Weights of a small text-conditioned image diffusion model: 32-pixel images, adamw at rate 0.0018.
Rows from block 4 of the denoiser, named by matrix and row number. Rows with one number belong to one channel. Each number is 128 + 32 x the weight over the matrix's rms, rounded and kept within 0 to 255. All counts start at 0. Numbers have three digits each.
# convs0: first 3x3 conv (model.mid.0.convs.0.weight, 256x256x3x3), inputs 90-107, a 3x3 kernel for each
# convs1: second 3x3 conv (model.mid.0.convs.1.weight, 256x256x3x3, transposed), outputs 90-107, a 3x3 kernel for each
convs0.85:181214154115180141099096050168142161131136115137157147124097165129149134122204142162125145113132102118124135169136144181150146126139122142122096106127109107094132119139169206120086214172094138110150143129110113125131047119113137170093092034014158137110160090075118126081134120092089087036142123045164175154108107105164144060096099136119102118131102133143136162138120108082055033058104044095156075228198059084213123089125120069127000136133146174097189101183175187157110163214088116136092
convs1.85:096184156095100118115126096106120093141174063135157111161069234135115169119098118195130128133110158120115144042102139000108159089085148115202079151184189142088092080115091089125084123183099124138172088142130106121118175148178131169132109142066144128068176149102120154136154106123174134120132134093186124150185071086137121120175168076149215124126125089222136098192182191177105211128082000143183179135094179178234255192109173068097087047163164068141157078161114122188158170147164157105043
convs0.86:090146089059091082076064133171119170155138103126134135107123152083130164122149130115126112113132135134144132091133129125105100116117148134140138118137121143136097154115139136112117110136120115116136131131117123120148144141114128081093129085166125182147142176103155122125151127094145116111168120106170139139123120148130104123122083076164156139131152131119114116158133145138170119174087122154106092143130234136173054104138104089149167158141095118086153149108139158139138115083108161144122
convs1.86:080114144128118159136053085129115130146139130113138134064106244110142173110163162085121106106084156127133110169149110121133110135075114160142068148111166143135176124142121140128115129105153124117141137116106104111137073124081135148172118144159129127118143146108074117137159120104157134090162149108113114128082126139071165115134107056199144104206057108198099072158134117166146131099127165109108147134155090109146126117115145144108189114128136151120105152085108106122071115124102159167119
convs0.87:233144142028112129032118128127134115171136112135150170106136136135125109103130147138116146141139136123126126122149126134128118152147151114113131119133124109144142135128106129147112109094114128124139127126141128112104127119107178126130133094141109106140140144118124166151163124124146130112140130111124138138119137124103147145133146134125138125104132128145160127138151143137162144135109120084130195088112134198139091070105151068088077118100130138086113137090138124154118155119082117128171
convs1.87:137093117082092146141104143100108149156155131104164126076058104106098236202149126110148172151117102103132105152118089123102125168152156085108180180118159114094134125137093136167147172132152137136133126133157089121150122107156115133123114145139123121138116156107086071082126131116139137110108109093123138106160130076082103071067137136085080183183106123118132157116128155166137121143181110104100157143130168120150152100150151114111097158129079136107144164123167131119121137137081107149061
convs0.88:022072075052056163066093114150113121176130113143110127133118061111187063038060146124118114130128145127152143136106125153162124123090146103128169130133169174142085101082107113116099110096133151143126120148121146123130198094159115107056078089169112121087020131134120088115151133122095125120037098117131128135115118146118128132133110108085163127098154149132151146125145146105134118051067070094135020081155148207160196232104176091063128216186185156133145098070141124125154110118158136155183
convs1.88:152163100066182122082123064102092119132065084129149147117049099136122153133152196104118108133170191162118133057065144175157102082081116043038085139125155144133157153089142164122068176139132115139136134078095103132101126137097129118183125148153144147135103120171117150152186143103087112134094143111114184111071100208175145098107107194126120059140130159069087144090102136136136189060060168140149016109134155145171198101129037164107083167121145158169071077093087100108088085141194087084127
convs0.89:053130122106108105090088118138116121150129150151139111102121108138189101117139103077140127107135161143126131116138122160140120121122107131153130103130169160148158148083067153139129112132117155128129141118141125136132124113187183099099220120123109117151113117092213125083184097106187118148131150132120134114103118140145131107133124121128133128121154145145176134147149136103119144120109165184121044092121141166168191203112015169084105153094109106114068113137087148193154121134135135159107
convs1.89:110122097117147125133124119143119146117138132109141093123108168125083152184136166117137133132138134123124116127137134135100123105098117140122112150156201099110111122154128136103124118122125120162102149126115101139146120153107135105146121127122100134140125141147120160087169123089139138126131161117116109129139134155155181127125106115146125104134118157135104135121136141114120132133125149163119097145115157108147147144123112146142136110157140135120116111127115148119101111111121163130122
convs0.90:140199190135170089150108102145128135129121157130128144135136151125105126140150132141140152105143132133117121139123153148137118142127106149152110133143122133127123109132129142121137125144147143104138103117109120122120132168143120108118125122093154121110158109134123124112096121130137108133166135137132110123113128142101144110127139137110134122146145144133104115112143115133130138109175165107131109124150139086127160105147155150115110106127158137162171131129132161101101140112113089112136
convs1.90:131128131147101122103097124104138109105128153138137110122125086123148099139140103121127131135137124102139102108118115132121143117106160145149110120137126119107104132125139112131123128118124115138130089145136103143125120108144122136130107105116094119136119166123165133112104135133117124124126124110130103131114151133141144114149146113135108144127109108126125102144110113132105132124137124146121153122091190131132124131092127110145160109118140114101139131149148128088139097138139132130138
convs0.91:168136167134149144081146108115146111135134139115109108117145121120097139123132127127121121150105127131131126135116145119139145118113118133155119117143165124141141122124125119119125104115088133140111116137113129131130139124148182150154137133081158130142137130106125106139100122139104155129084114105113116129151145131115135131122135135133130128141169104128102090088106115125140127134100179156129117152195117111099143126108113083118092136102122152144121103128101139136090136129112089139116
convs1.91:125121138126133108149117103138134112136133131145138133086106121144144158143130151147156174126099130125108111107122137133119144126140102111136147120127145131139130146157097114121106146125109113130120125129108123102117141105178109143110111132073159157100117117116113121117142128106133141107126130134152133134142146116126151155110102153125149119129152162146133136153125169101125148131111113145141143096117176147173145132142126085134147117125137133140144147169107134117144137133143141146136
convs0.92:186126108111139028174193109097151130176136134144126151147123112168094123158125164137158140123083116116116089106127118132110133139117154183143132117131114084113092118148105185164182170133138106090129142131154109134117096138140103163125171166122173138131121151129112119109091130090151111136216137176148140147134146128123128145149157113128138104169110135115133118131135111108116080163081106034052022080086056091095094029114066022114089082123093163146138175141149142169158152110085167132110
convs1.92:120079095129137126167143123109119131102110112099146108105119129124146060092115114115145107167164096147187147123109131137109118142102122164134198214137236095200124074087052088109100101129124116091109101132123127117163134078103159165136131105160130120126111121120136123145119143096077108093117131134089160090084128109132131138149069109239131143111108116167109154171097136180123121172124144179147138124142072195134210155100221182139190136133150110166129104147102109118105123099114123111069
convs0.93:155159255145118165123099161142129094108103119119106117074124140102130142089120172124126116127142125150126130137161123130149113122142119137133111138125141127114142125129092133137101131150094126157118107145096120134114137139173122092122109094110125127132155129156108131150107115101125158116158131122096078086100103133130138123137150134126139119144142114163116120164149157151140115187131255238110162155128144085134181176127093115088100063129125127159125138164139147152112154129108130104129
convs1.93:119136086143115118106111131157139178132140154141118137086129109138092140124088190095112107120129129159147173154148132124122137141131109196121109125091069164087103147135132152130106144100139123121095105143118115099133129123086138128113136140142078136084144127106125138137118129116120116101157105121110144114133130114109140142254112125144098095153115087132105143116130107107141104130114126091148113066127117105117092122135080074133113149126113150139127135148155154112091160102138119147130
convs0.94:148255255167241186125255175107088098096093152118135135058139167117160130133147126118148136150106109102113118142132128147144133153128145158128145104158164080105128129110129149129142175114144104106125129136133141084167078130155082090166145108032122139099110209127145149035098093163122174154133152180109129105104148105165135163127123192130130184142091108107113172082122118090051050169186195121057027089110059082255141232131055180149176116100158158170121121173203131122102185123140131099116
convs1.94:110081000093101000091094137145119210138161170176169078093066098079044000027081202138112125192133097136152138152152148085130131058160129217230201113132033117188042089132159094101162139134107125119135108161164121117135148161147153136092100134184188106134184164156201108103071103095100099058109091082057029078096138143165106176198159123128114063053179105141142178189133100136103045163122163084153157098130140119081039178135090125133153121120119088137128080186165118092085052135051149107104
convs0.95:133161112142106112114105077125119138134113138147129148174139153150169118126135141089129143118101131155135128121088131155124115122127119120105104117114142096101118163113130158105119170109114113128127126145138130118113104119132117101100216101174162128124075156089110142087145099130201120135185126163116146147135135150157122125118079112129105100146120105157155141116130108172125121117102087159085075126124158075095151135023140042066184113130159205133099140119128114138154146140123189139135
convs1.95:131141157151102099115119121121171092110111101125175117116114122114133082069173125145118154144129143134145140111115108121132102117148123147093138156111200125147151102124145135135104099115142129136158121137092128082123130138126093119149111121165150120122120118150118146195095124058125132098134122158116134124087115101115147157159083159181165096171134156135114120154100112133127133174131155189115070170146175139169177141120142179102129079145124136140139135115117139090054115143147139118090
convs0.96:084157178113100113101099088143120106123126137131120119074080125097104088133123132155149168140116166116142142138137141119129145147110110177118107085119119148130130115126099136096106135132145127115116128146130119161128128156165078099142105125135120100111084132126137128115122107111153127161188126134092094135091130160120132145142131150139125128146142112162126164134112144139130126152192166131107114114085123088170181148160114138120135068106147141125133146109121137076107149112162121127130
convs1.96:139134123121152169124113131093143127120164164115126147094130089134172119107145189112111119122132093091129103125139131149119108122135127114106156113092163166072059125138133143132138126120152142124107116127118138117142130134122128135130089098135123126129126152161149152119119115117129118175149126134123141134086116127139166108174110125158122119114134146149113138113134120110122099172139116124125094089073165130107106160126125106120145143134129156114140111142139136146122153128118145120103
convs0.97:028144123169138076143148087131101143128111142131115084068067166143155103205112074138135127125155124168142128129159113161151105151125127147177117103118142111171123125110075152136124133113114120118132125141153146115133204160161116067024140086010121171109064139109177106041126113110140105157192155164125124134134137133135139126110148121137159129094123124098170133084132101073101156071124091093106049052112049064135178205110032148055115117156171145179080191082121121109153078085126131171155
convs1.97:112113083074099096096160100097166083132111124149097111168145126117129032071110106151111167163148122134144100121103121185100124105127151139117175154139179123136105148130138161098091090119177126103133119106105101135123155121118093125098130157093150089103116143109123151143108111099120127125162154143073101117064175106151141099153128168194101125127114181100101135115133139153107121157159162156142111108100206112139149138123111177164166120133160133146091069122124133083100110143155155158074
convs0.98:090205154154195073124160125148119116116097134154142119179094166178151122163231130138153138117141107114127110115128130131141140131141105168155079118128119109081065120141131138128150176158127139123126151118133153106116120168206153155126174158068216137066081115156146110097140126061185114140234145130171131128111128159147116104132158115129129126143158110132115159109113068147102070073151151099108005113213087041130023060071004093091000048124079181166129095120106196092073185137097136171106
convs1.98:069109100028097088182146070158124096137167143122120167060003141081072059056149097213131112163127150137137115041097131123143167109107168165220187207148166125127129081107085104140110060118141059130158089127106088112084101141248105134200088150141139151122115152134216167154151127087126095132113161112232181138122106068130185086162131160198135119188084196229156111225137168168117178112094089169146174145103255150245211188137211202191195053123160089096146085152089178116148139128122177157096
convs0.99:193104105058156124148090103129115136149120126124103139086149127133127157159152114133145114147166135135129144116158133129120151156121127137136124199159103088092175108140148115110136168093102115123125107115113119144142208200165145099156036090086115109158133064078073120142184122187155061086251086087147127131152130125106150161157140139109107128149100103123143205163134156118107129133123217131119203066079111161141230000176255160099000103145142061122255205077137168131172192119135157150162
convs1.99:129091112126102121083090107105162144137142126154136121129149071041087217145148216131160148116108080098127101135130142117112144174144160188118146132087056068065042185147100103112135162136155120087148123152164144143126141083157099082075123055117034154113150186104116148121071091144152178101124147050129138124133145102114112111179154139096144225124104139134112170141133159101103099206207066048122234115106140153094119133150152133087132197130134046081169117133191066101198120107055129154041
convs0.100:080086044120086044108117096133125128142151139151135127116109150162119169147099115134138120118119114128140128125115113119112133125128121102120125140109117125153131104146128140130117136131122146130129130094125162137127144126127130118095093150084106159142157130076144154092139142148127112169167115139109162129124152125120139136129122130116118145092103141149134149144129127167160146101114131123135114099113065109105094085193143061133081127141129116168130131117115150123133145090152166104120
convs1.100:187131095157168124137186129100099122105109144144112129115152109054144135121120137123083130120131102112125100145109148177108155174102118090140185109133158159072110179141131109117149147146158140141095112088127138121116122137133144117127113116129140113077130144133107137124120129152121138124134117088105139097101156101112116137118161177123100152175108114121136139107136162136120089148149166104116158138164131118151180116183180145130152128106121129134150137112155081090134103117117110123146
convs0.101:167159152145155193133123159133113120134119126112131132107119118129135109114122111148130115119124131133131138128136149127113129152132116117121113135160115125127136136124143148133135147146138134107138133128133143109131147120142146127134123122153138157131149138146158133157153118121134117122169175103140113111151114128147139127122126139156122137143167125122119118143154139145135126164122127128148179120109170151152119137151186164096101081129143129143139119126118161137151169126135129153118
convs1.101:137118124114113122117096116101118126127118126141149137112103122125090158149140113108124130124123103145141147125144119145151131135141090100143100112122094099129145122148131120122122130156114090153149108132153126118131123130095152151148120140128103112116154116125100148104136126129128105141119118107156124117144126146143154171134148126108119121139114141150134142153114122107132134108126125103137124153113113105133092115112125147109115133105104133129132119118141109125113140097109126147128
convs0.102:073120210038066191000018178094134105086092088069147114109131145123105114092084072110114115124100128117111103078118117133101127102115098095140162099121106091126127104146094127107110144086091121121128107129118123107136040076008099108139142091237114158098159145136050055161157150093118107073164079083130155150135120101136131112103118109098147094097155050126113132154100149122137110113075095077083119051069185000062163074094141220121189035083149065079135117120159131152127132089043135101090
convs1.102:184084133036107167068101183113146152180152172166141136205089145064112172102162135145092072064060125094115179180147146055165150133123150031034033164116000165163047232175118148146163105009145133134157087149164124090106135096146134209116143184182122131142217121089138095115119149125124138142152142161072213124141164155082203125174074023108136069152062063193099094231111018191076070063093050097093045115095067088098174052129119132080135188158164123172175183136108149161103156195138198255183
convs0.103:137061070159170002138073000064130171085080169051075193114095236118210222109125197080045060065052081129110132077117100070138151095137133107186115148142094175156129000141187000096141014082153131112123119129125112120143024043000083058085222042145159174155168097102145163153025104198008044158000020222159155122149073120113097096036080131049091134036131166130126144229199184215212209101063073140180207216149055214051063177056050209043044151147146133172130102142199061050169098027156110081235
convs1.103:237131255137120217189179186052074053119121122101121137134076134114125121146085068047120059120150113128188145036165146078084164116153166000100054027155161000244236143109192161068134209107118145107184103084163118113104142155112188152136196158157242255151173182156153135060073114136182196121171136122255184078255224127207055016000201150095175159161255149000181096024216116071246131113136101070053125149255152099052047164146110196180136141100189128043154060119143000174049087190173092185111
convs0.104:141132108142112174141163173124141148142107103122109126131173135127151138132161144117142126129121129132128144106114120144128133116134131087121182124109118131133107156133129134125110109107113143136126139129127131136120155154150171122139135117169106135146111170157136131124164107131176141144119107116115117126123137151126102114122112131146143120150182130110158141130108113113163132164075071127095149111146239200166088193131151046130183119124125150115139133153147115130145183138125144097102
convs1.104:113078127112130128105117134115159135128114121103148137104077185117105125124121085152100138135118153097150117095154120152160114167109118105137087155107136131155171138125115172097096128097112167115124128116127128122125114136109104154144139134125169110120099117152092109130136142124136118089093131146105085170121130151108149148071133127151108116157146120101118121127126124099138156038124195124154144169137107122133138121137123126105133104136156121117138145101111135152105116127090112152156
convs0.105:087180185173209093159199078124127139147125163154118134155111153148168162141135100113107123111104134096118130101125113112136144161135129122136101100115139135117107138116104153130121153124137141142134145129129140135119096178218125122106143151073149190153157161078173161096163117117187130144206128186133113138133143120136126145113126130110123126114132128128120117122091125126106115063108086089112047059120070003085149138134048096177080119120130174138111146124130183121164156138134169134176
convs1.105:101111138103115118119085093109121114116124113130138123126143085093130000043098144129099141150153161123160118147117109148113135124112145129121168171138156130130132121128117113112123087140147114097107117153128119109150144126151122135132091116165140102110112122116155127086126131100125122119152132115125155138107121080136132140151129142177132138116124138168129114161144138169137119172115181185134135183138186158142141171131150199181159111134114126133086042120127111114091105144145110113094
convs0.106:182157058000115096043145126134150082169163125164142125176163173183104137154171122136135111154127075110147125153160116150117149152104103129124120105161111106090089143153123172101147167132124115104092133126122137123111106120144141114084186150105089071076137162090137124106162152094242159139227187128146109092158151147156144097141126112130137130171158159157144125193144148145154128132139082117175102114154124195157082087188174100154068162145069101079122125079126128137102174135056116157153
convs1.106:123107121150159194139115125110101104114102061105166118069108149130118162204116090145135142127092167127106118118101141120092127139084139140169241111113189069099191103086042104116041112131089121133149108155124104103139107115201155088162118083103126191131106150121129192185115131063089118018093139087121114102117140077173169135128133200207190217158159148115079167146106203136087159164065197184115197129098132107125222136103173115117128094157137080115122116103110148141158121056135142159133
convs0.107:132184190197167141160163154135116126135122124148100127091112087116126127147115114136147161137116160121121124149133117131112155126113135137132122128140144111155150120144108129128117148108130116147131147133129131157134178179198113091163106114131124150132108136134138131118149112119138108115161111133155117148122142136133121136153127147133130140128121148117118139132109129139103111135162165098133127122099098148170159140120119122078116129147149110157120140120142149133126168101123118145135
convs1.107:111111124124113111116138118151130138122105174119142161120140082106127094122127176136118151143116142120143113143093138115130155144132153126126140117131092097090054130149143126144137150126103134136132122139145126152162140131122117152145081098107141127113129165120131116125123116127127127158146122104130118109137122099109143118134101114103103115119114111109137138127106144116131084161144119132130117129078139121112127159146130114138130113116127117150124099114144156120135159140139142159094
convs0.108:117104087021091176022175154127123142126116108128098112086182073063107135034142151149134135144135130150122140121129156129134133120137172093132187108112123123105126161136129155121130150120168129147129126138123107123137177129141119084187105068169142125140201119133130123016180155102146143156205119110125108133143131143158132099141129128169163112163158092067092099040081072122123142176029069092098170114180244126094027111136147020151155102048093102067170113117179122145112081107110159060120
convs1.108:092081094101132154146115143152140162151149116128125152072138174092105161134060092120111041095120142127135144113149134146160172129125168125175100142150101105151179169145158194106141165095097135134192171123158120111108160140025139138197127159179151098129135115110070106211162140055160118035111114141140165145077114122097153170093074072122164111177107095175098055124170038107151132048098235142154162162242008136139133168147139124104147111126145151172191157122091135126000134128051100148202
convs0.109:139086117165077089097059053110134130115101142122090130133139140116102124145122136104121101102129121094106135137121131151142119130121126101094105119132073116145124125105123110120168097100153119113140138109113124132124124127117108084093105077096110102136075092155089076164107114122124143129135112134124128132125127118134149131094119133118127120125118119115102111102111120107118091104164125122144128124144127103098093136061055085055063096123121101118133131130131127119110126122129123111129
convs1.109:154159174152138160153168195107107109119077122122121136110114131164123169121116161096133131143118129136113127134139125120131127103121144094106115109126072121153119130109101145137123138151127141137128124142131139098118135106142153150129117160159173154114135131154150141108144135130151129126149132162150109115130120157153116142151170094139152102127173085115139122138108144135156086087130123099118103137113129098123119133139146125134116105121137147129115122126129097145099110144116165137140
convs0.110:157176185155184172179175139127119119109116148115122126103136134125123129139146121125140134140141143127127144127127134136150143135128112135137114133127112118121129116152122128121131164120130136125141115142123118113134135123111120149173110118100135128096134153143115133129113140126129143133168130124143122121141160113130109133118137139138144129155118135119117107132125123116124112105181140137118099132129116108142159160148153139149094103118122128123150154141127120118118170156142167138111
convs1.110:114113124117105122123115121108147124144133113114116123130148090151138114100169136120143114119118114151127138126129129131130128133155132153120188134122097161141113111128110106134114108130112112117121125108146141112136132108103124123167109109127110132117136100131150149142126135142118111124118126125121116120145147109138131138154110138131123130120153160133136171143141142130142112120118123128156139136124115170098150105128104136106112108116117109117149114115143131091097139114103121138122
convs0.111:104204154179134175131147141112134132112133107130122120130145135126139104132134120139144119129134118149125151120132144115136132155146135114096126114121110110120125138132108135146136104114140134114132138123129112145142147127155149109153141112159094100111118122095124121097087086088134159121130121101121132098110124126113123131118107120125140116148140102136179124146154135132138151146134083164146162108106188125182090215136169090056146123153141165158124136137109101108109107145120116120116
convs1.111:120130125137138122122135137123146124125130114132149111136138162137097185169165086132121112125123118108105113120151135132112112119113133101090085098139154152138153115104125111124108117145117131132115128109109124131118118088112142112100134125106140122133112085126149137162155148115116155131140123155166132181142109138144183134118141144185127125130113152105109152116129160157138137112121155136134118121126111144165118119124101127128136092121111137119125142102148135127083126138127125124144
convs0.112:154068000050038000040092029130156113149126161126085118112136147145137186170118173142113125143135119152126104126095112123108105138111110127149136150151161135127122163106136167116144173132130152111137121128131127127144109090104161088044225101090091129172134148141114145121190146145206149205249125180118142154137134145130125132142138098173120141156144113167198115190188158142155079141042038103070108112059053120130135041141128000193081145110133109112096134105166144146158112161160157164136
convs1.112:170158164255160125251155135098167120011104081063122117045080112081088151188187166138146132150149142134142124160175156151102102165098133116113190045071140123056159085129065065146096078097137127137146116110128117124146194144160205141156151124126108150132116095109134167156081126057087115073098163113094057071073122101132153137113085178088083119207130136085084114097108152182077125191144191174166167132112125106114205213128201219116130142178151150112151178086137082117141054111143104116126
convs0.113:136123183130150162150158101106143100130130134122134131151138084115121125138110111122109145132138142122126133128126108125140128140113126113145115160137131130134139127121115121127120115124135126127116123121135114111116166169192140144139146123122111174153138147098106139127127154099098130125102152132144132115143095127152133136089143133133118141122118132117129127133117130134115116124127161144144164121135123145109191100115155190111062134115130107126111135123128124168124113116104091127145
convs1.113:100093111098137134094120143137142135145142130132129144169132091128172146191109100138146137154132121125099136142145131097107124133139140117124138107098084087126136133117167163119127136138134140125140116111121143151137139114109110136116068114103092115149145127130133100111128126142142129146142132120119114107142124160164145122136110129096108144114124143111123128118146152108171132120145139108127088107144131128104109149127137073075108129158120132135116123106114124137163115147129142119156
convs0.114:124107034078059013018047031117178094174189104186141117087153059183163160127095112115118096170128098140119108221205118162165143108121110136141079086158072072156066154135130130105147105089105122108130129123117156118114044022070154096129255088062155123046089191048149223051152159090240228129227232078081060089139115120134128093150168143088149135078166098147081099033104111078181111113171090144168112103105125175255137125241180071084181117137103111121102139048074092106131178187098139196131
convs1.114:166223182158171136125192173092046067087095119116139106167186192151098039135133073125087093139101145154108082093069183113082088095130144102100247089137255109060224181066114149109076133088065158233214138172139114146163101089133098082166172094115152180123124159179201247226131146053105083033128151109180138104211152145182205134086099255105194164159116153092188255057130169182084108110054161141144200120020179098157131108076098073116119098150190123136128079104131086159120083102123209134149
convs0.115:161199192170202162170142139120131112114100095124131109117129132119144139129135117137129153150126131128124133116113135114126144129137149137160123132146113097133117119143128148127123111127130119137133127131110110119119125151157142115149155129101127150141176161125140170131145107150188138141169169133140155118124139120132130149149138135146123145137116132166119151150114147134116114154125122091082052098076073093139157130119117166087107106101156124159163148148144157130157164176163143138142
convs1.115:104116072123124108134109100146116153142146123123128121127115144107134094116109112125107146124128121124137113101171143161126142133122135186136168129126116094115097099107156130107157142128110133150116146123126108129145152149145132108106146115152098126067145110101124123116099107115108107138131148119128096115141123097135155114134140103138111108119135106140119101132137126121103100149145137147135155150135161163124103145110111165145132160128171128136132122142161125144089114106129125127113
convs0.116:000136157146116144065113111140116091121109110127134114109122118085154100067060141117136110105133168104122135158145119170137132152126170105111152122113173120105055151096127127138137152112150138112124122128129140120123141105137118110122074075163108088134037114088151097088085102121089174108053141111096113149100133140114122111137143135095175145108204140110150154053131109085154069056128076095169038072173110101087096255010011067069177155159156203131110042084165063155159114183184150146099
convs1.116:128088108067107078043106096124129104150096113137128092100127103125153155026118211117116109104146150119129146026089142134160130112101089117088178152122161148181165132112081142077120119126151098129096144137094112137097127178125148138103120167129170106176135113138175122150150135085089110118116132157151169151070092197101111125129061155120136018101105135137060134174110096171129204094115160188174030145094129176185147178167057178126109114160093147165103103143112128113141119117142136126120
convs0.117:122132125118134130129164104135171110148126123134116141135138137156116114128133107112094121120128116127122111108112141134133133116137122137151124114136132131139131148132124159141128118139140111140137134137138125141113126130116126159119142120127150138158101150115141140108166130130152145134133136106115129122118144118143130121136134137129131115118139133127119143112118148118110114128108106091125114117163146138124109120108083095095073154129158146143123113127129108153148134138136141130126
convs1.117:137125129138119115124148126128099136124146089144105132087172120112155111098143130113115165129131131142121154128106132146151154155129130105122132143150161128098131132113110126117108104118128148129139099158120147124128126126127129125142122131148118127135131137150132130131125134121147144108136100108157140111101137124128138137109138143140138152148116117119122150125105108124129139140146128157140137128132157160137169181147134118126106127121122121150142114115105140137167152118167121112149
convs0.118:052077000128198071219092183156161114133148090146170116188115126187114055103116083093095115109129133117113131188146080192185115204147103102120071151106031152140159108182116122164113145185055156158121129143119153118096114098039110174063092153208132183084093100032053149059205255091065179116027237000151104051082023035135128002076206142071138147035155128061069051062115054006169119178139026046204086160207141032181098038137218255000204126155041242168095252079047085180085131179076048255090
convs1.118:073142115052108114000073116162126064213127114223170133255143255255122200090073000109098166118122205207151200126111111119112059182062091097137147209064255255073255122121020199178030130202120091128127128121055039072096061184116042208225000190255174157186159111188043179133128119175065141238076105045255100138164161160165255030036214208000167190052000218109122123050086188102129203077158067075098104170137214083147164117163141136155088173228158196160078149098082143065166060105214078011157
convs0.119:109248169186226160255216188130108123086090160130119155150096146113150126145101096128159144138134125151103137102109122139137125132146133127134109102126123107124130089076103157175125135126137128130119123130128123132122142173183077107085115155090154153135107128125177181098113079113136124152145114152126131142108127114148122147141148164156167127155113153131105133096078138099134161074159110044097000123067085002179154141095063188128132042123119165143093123143110166100146133123158139129181
convs1.119:108102094120093100139102134153170116150142166110123127121098139081107080077068097143105128125126177126114119083122103156148103123150163164161137127171161140120151121128100109115143130128119108119128089154083142151119125136132154151134137130126142112086113136133112129112119130134077133114112122114142119154107133135102131085150106099151095072099136130139132132108122129121140149158131106139125117152128212137165135133126106174147130131146133119166143096125164108126110114161102128114109
convs0.120:135180223223176113194197159111112103106102105143142089129099168148125099186155067120147134112080125123170127123115127172162114140126113161164119146110104116111136105126054149143155137134141115125132100129112140142129136229186079113110138159079149156144093124112101172130132110107127138117185133142136100120114140102143136151116142098127139150132109121128119098095097084075085083128167198067071006107094055056115177135122092110074146091129114147181124164164132159119137129126088152171107
convs1.120:106086103054105087172135099154145116126147141107098125118134104120105000060144132163127136157125121143132112096109108122120173099138147235187175158129165082069085092125113089128119109163135150135117107159113111116130143096121145149127070099126100113119122172134150127125120154112109100098150154107103137137107165137139146139197115119155092122094114150149157152167129129160126117167135126174154135124084161096170136153138115159159184115158127115117107049100098175115118159151131137128095
convs0.121:100121134188152153116150162134111107135142101130126114110105070086120122144105109152138133144109138142127141154121119127117118132116107134164127135137140131129124125111104127144118123128120134127128134157124156146129181176173157116134145122139123136151096161159133174152134101116059111123094118107127137126104136137154132143114118092125132117112134110117140134108144126137128132132131138145135107099141104152126181167105091083083122119154130132129130115129119119137142100124138130144120
convs1.121:119099100092095081116116089148149114135165145148175177127138152164114121154146203113143139118138134115132109143116121146129133114125141114130128111165140124106091152141131158123131159150148119126123132121129120146145109102147097131115115139057128096149102105142102094135162100114166116144159143122143112108116117151111139146141121130135116074140148130096123118113146133160123141150119146134124083110131109113176171126148097105102124155149131140125124139125089132104171121149164138134114
convs0.122:176128173116157135158134140137127124126112112143103098079128107100115151155153130139145124145141134119101143132127146124117133140132110147123123124109117110128164108143110116146097121117111106139114135134118138129128181163177116084191118107104129095122117116094115160138147143142129113116185154123145099131124117137116155159129126154139124135144124109144115162150126120148140085141143194113120169115116143111137163084186181150104054124101130110146121158124097140092118157126138137143113
convs1.122:106094102114088172131112142152118133101158125109153115144127053104100178165129183135147157115117089134114130177119081145121150154170130097129101111133121092131083144114113123122090149111114144098095120145136136113159110118157135164125115133111053126148125145132143153092113130143142120115108126084133158115147151085135150138201140119154107130115102085122142163146102151129108082157172068099145113125098125110107138132133115098118130161130127121110147140144167115130144127138115126199122
convs0.123:181255228190158207090200177082034101073073089148075101168156255178191152126104125094133122074099127142127140104082119193123138111120134109092110096085132123103100112094123166184118118150125135113125167136101157139125255172151143109152214153206038023117034171066145104099101038126179115138166144145104077127080114116157148126087039076119104089132098119120095106119103134108138124174148114185051190094120233081183205255026137097137143077148154188134073162131109153124152161195156161128144
convs1.123:109023056115069001102101162158191127109119162173189134145175255074051068042041097101104118077158197087149124080147130153148075097103127162145056166179187078178095165116127159096102150083102114107137122081098140110132103141145058125096163107110112089136063080155090180150135104107103076113126132159132109174044116177077181171155209148177116014062161134117154169091146132090122144129146102139156021104149176101165107177079049087078149077150147180121106178088092164132099064153227138184164
convs0.124:172121188206106160117078139093133093096130101107130112126164115079172129123126132140115125157128092136132121148131113116117136138131080162151120147109137118125123122124105080126118125121117129111121106122134122150131153144154172103126160138151164161139122153137093124124091171071021170069072168084139123126131130087140124107117153139087134095110164119144145121147156094130144094224195186194175130144148201083110110171105109195015113097122110115142139150160122120140091071153101116180137
convs1.124:088142108089074122079079098143163132141150135167169133109114103154102143230126145127121091129099100127127118107161128124167118095175114130143111133127074071103094138116123145150116119154090146139160109127163118154141100157111131148075118131085138144157169141172163122154126111172139122190140088179089145098177162191190187167162144118121127133122124151098147104090141114072115142099118088063088024013068028083140111099150121083111084122137132106073138159122121130093112112118167143136213
convs0.125:105158204202131129159157140125138135110117111122108119127081104120135095171138103163174141129136123126136119144105119133136121145132119174143120136143165137138133058109090131123115134129127124115139112133139135143113121119168103095120156137119113156104069081157090116142103133091087122110120108081141119116112146151120138119097138103151130111157139117093133099075134080106109112114209236162149103181154133049124137200089002158061085109135115172182099142158093104111100043127058111141077
convs1.125:104108085124149104149122114163148114162143143160154144145143090163147119121115155135093163117114134120132111137116103146159115136145141126149130100140122069080069144156115097102084128158156127095115124142117123104131143130168109132106090100063131126160092134147152143113134148140114141189151180166136087120112146152145157116130159099121099119075128167178151115131095157122117165109134043099116069082115140067100113187146106170167162131145110147148114126119128167104158138128189140136135
convs0.126:124147221086121083063093052108127131139110126142151101100114146095108151171171091145133153140130150099134123153136146151123112139125119165127117149127122100134191119153121142110124153116170119121131128141144151136102135179206120059152067078012149147116148109101092154120140120101136075117200106172147150158137136146119128115116125126101119114135098082134119171120160124103104139083133198061113143073098077105146206057134180140072034115124141142181188201144106162126145212114127131143152
convs1.126:104108143082123119112152131111127138152146150159144142109137076058130188150143215152180201125115101105106086117081113105102133150190159143074165110127144091111084170135092136103087111126097139120121103098140126131156156124166111142131104090107083154113108167073127135096139147138182139141115152099060175110124167095114110130228115079135149131107133128150108136134093126139117102231151064115116187128100241150159195173114177128151159136093081090102167111135188095126169129171097119141071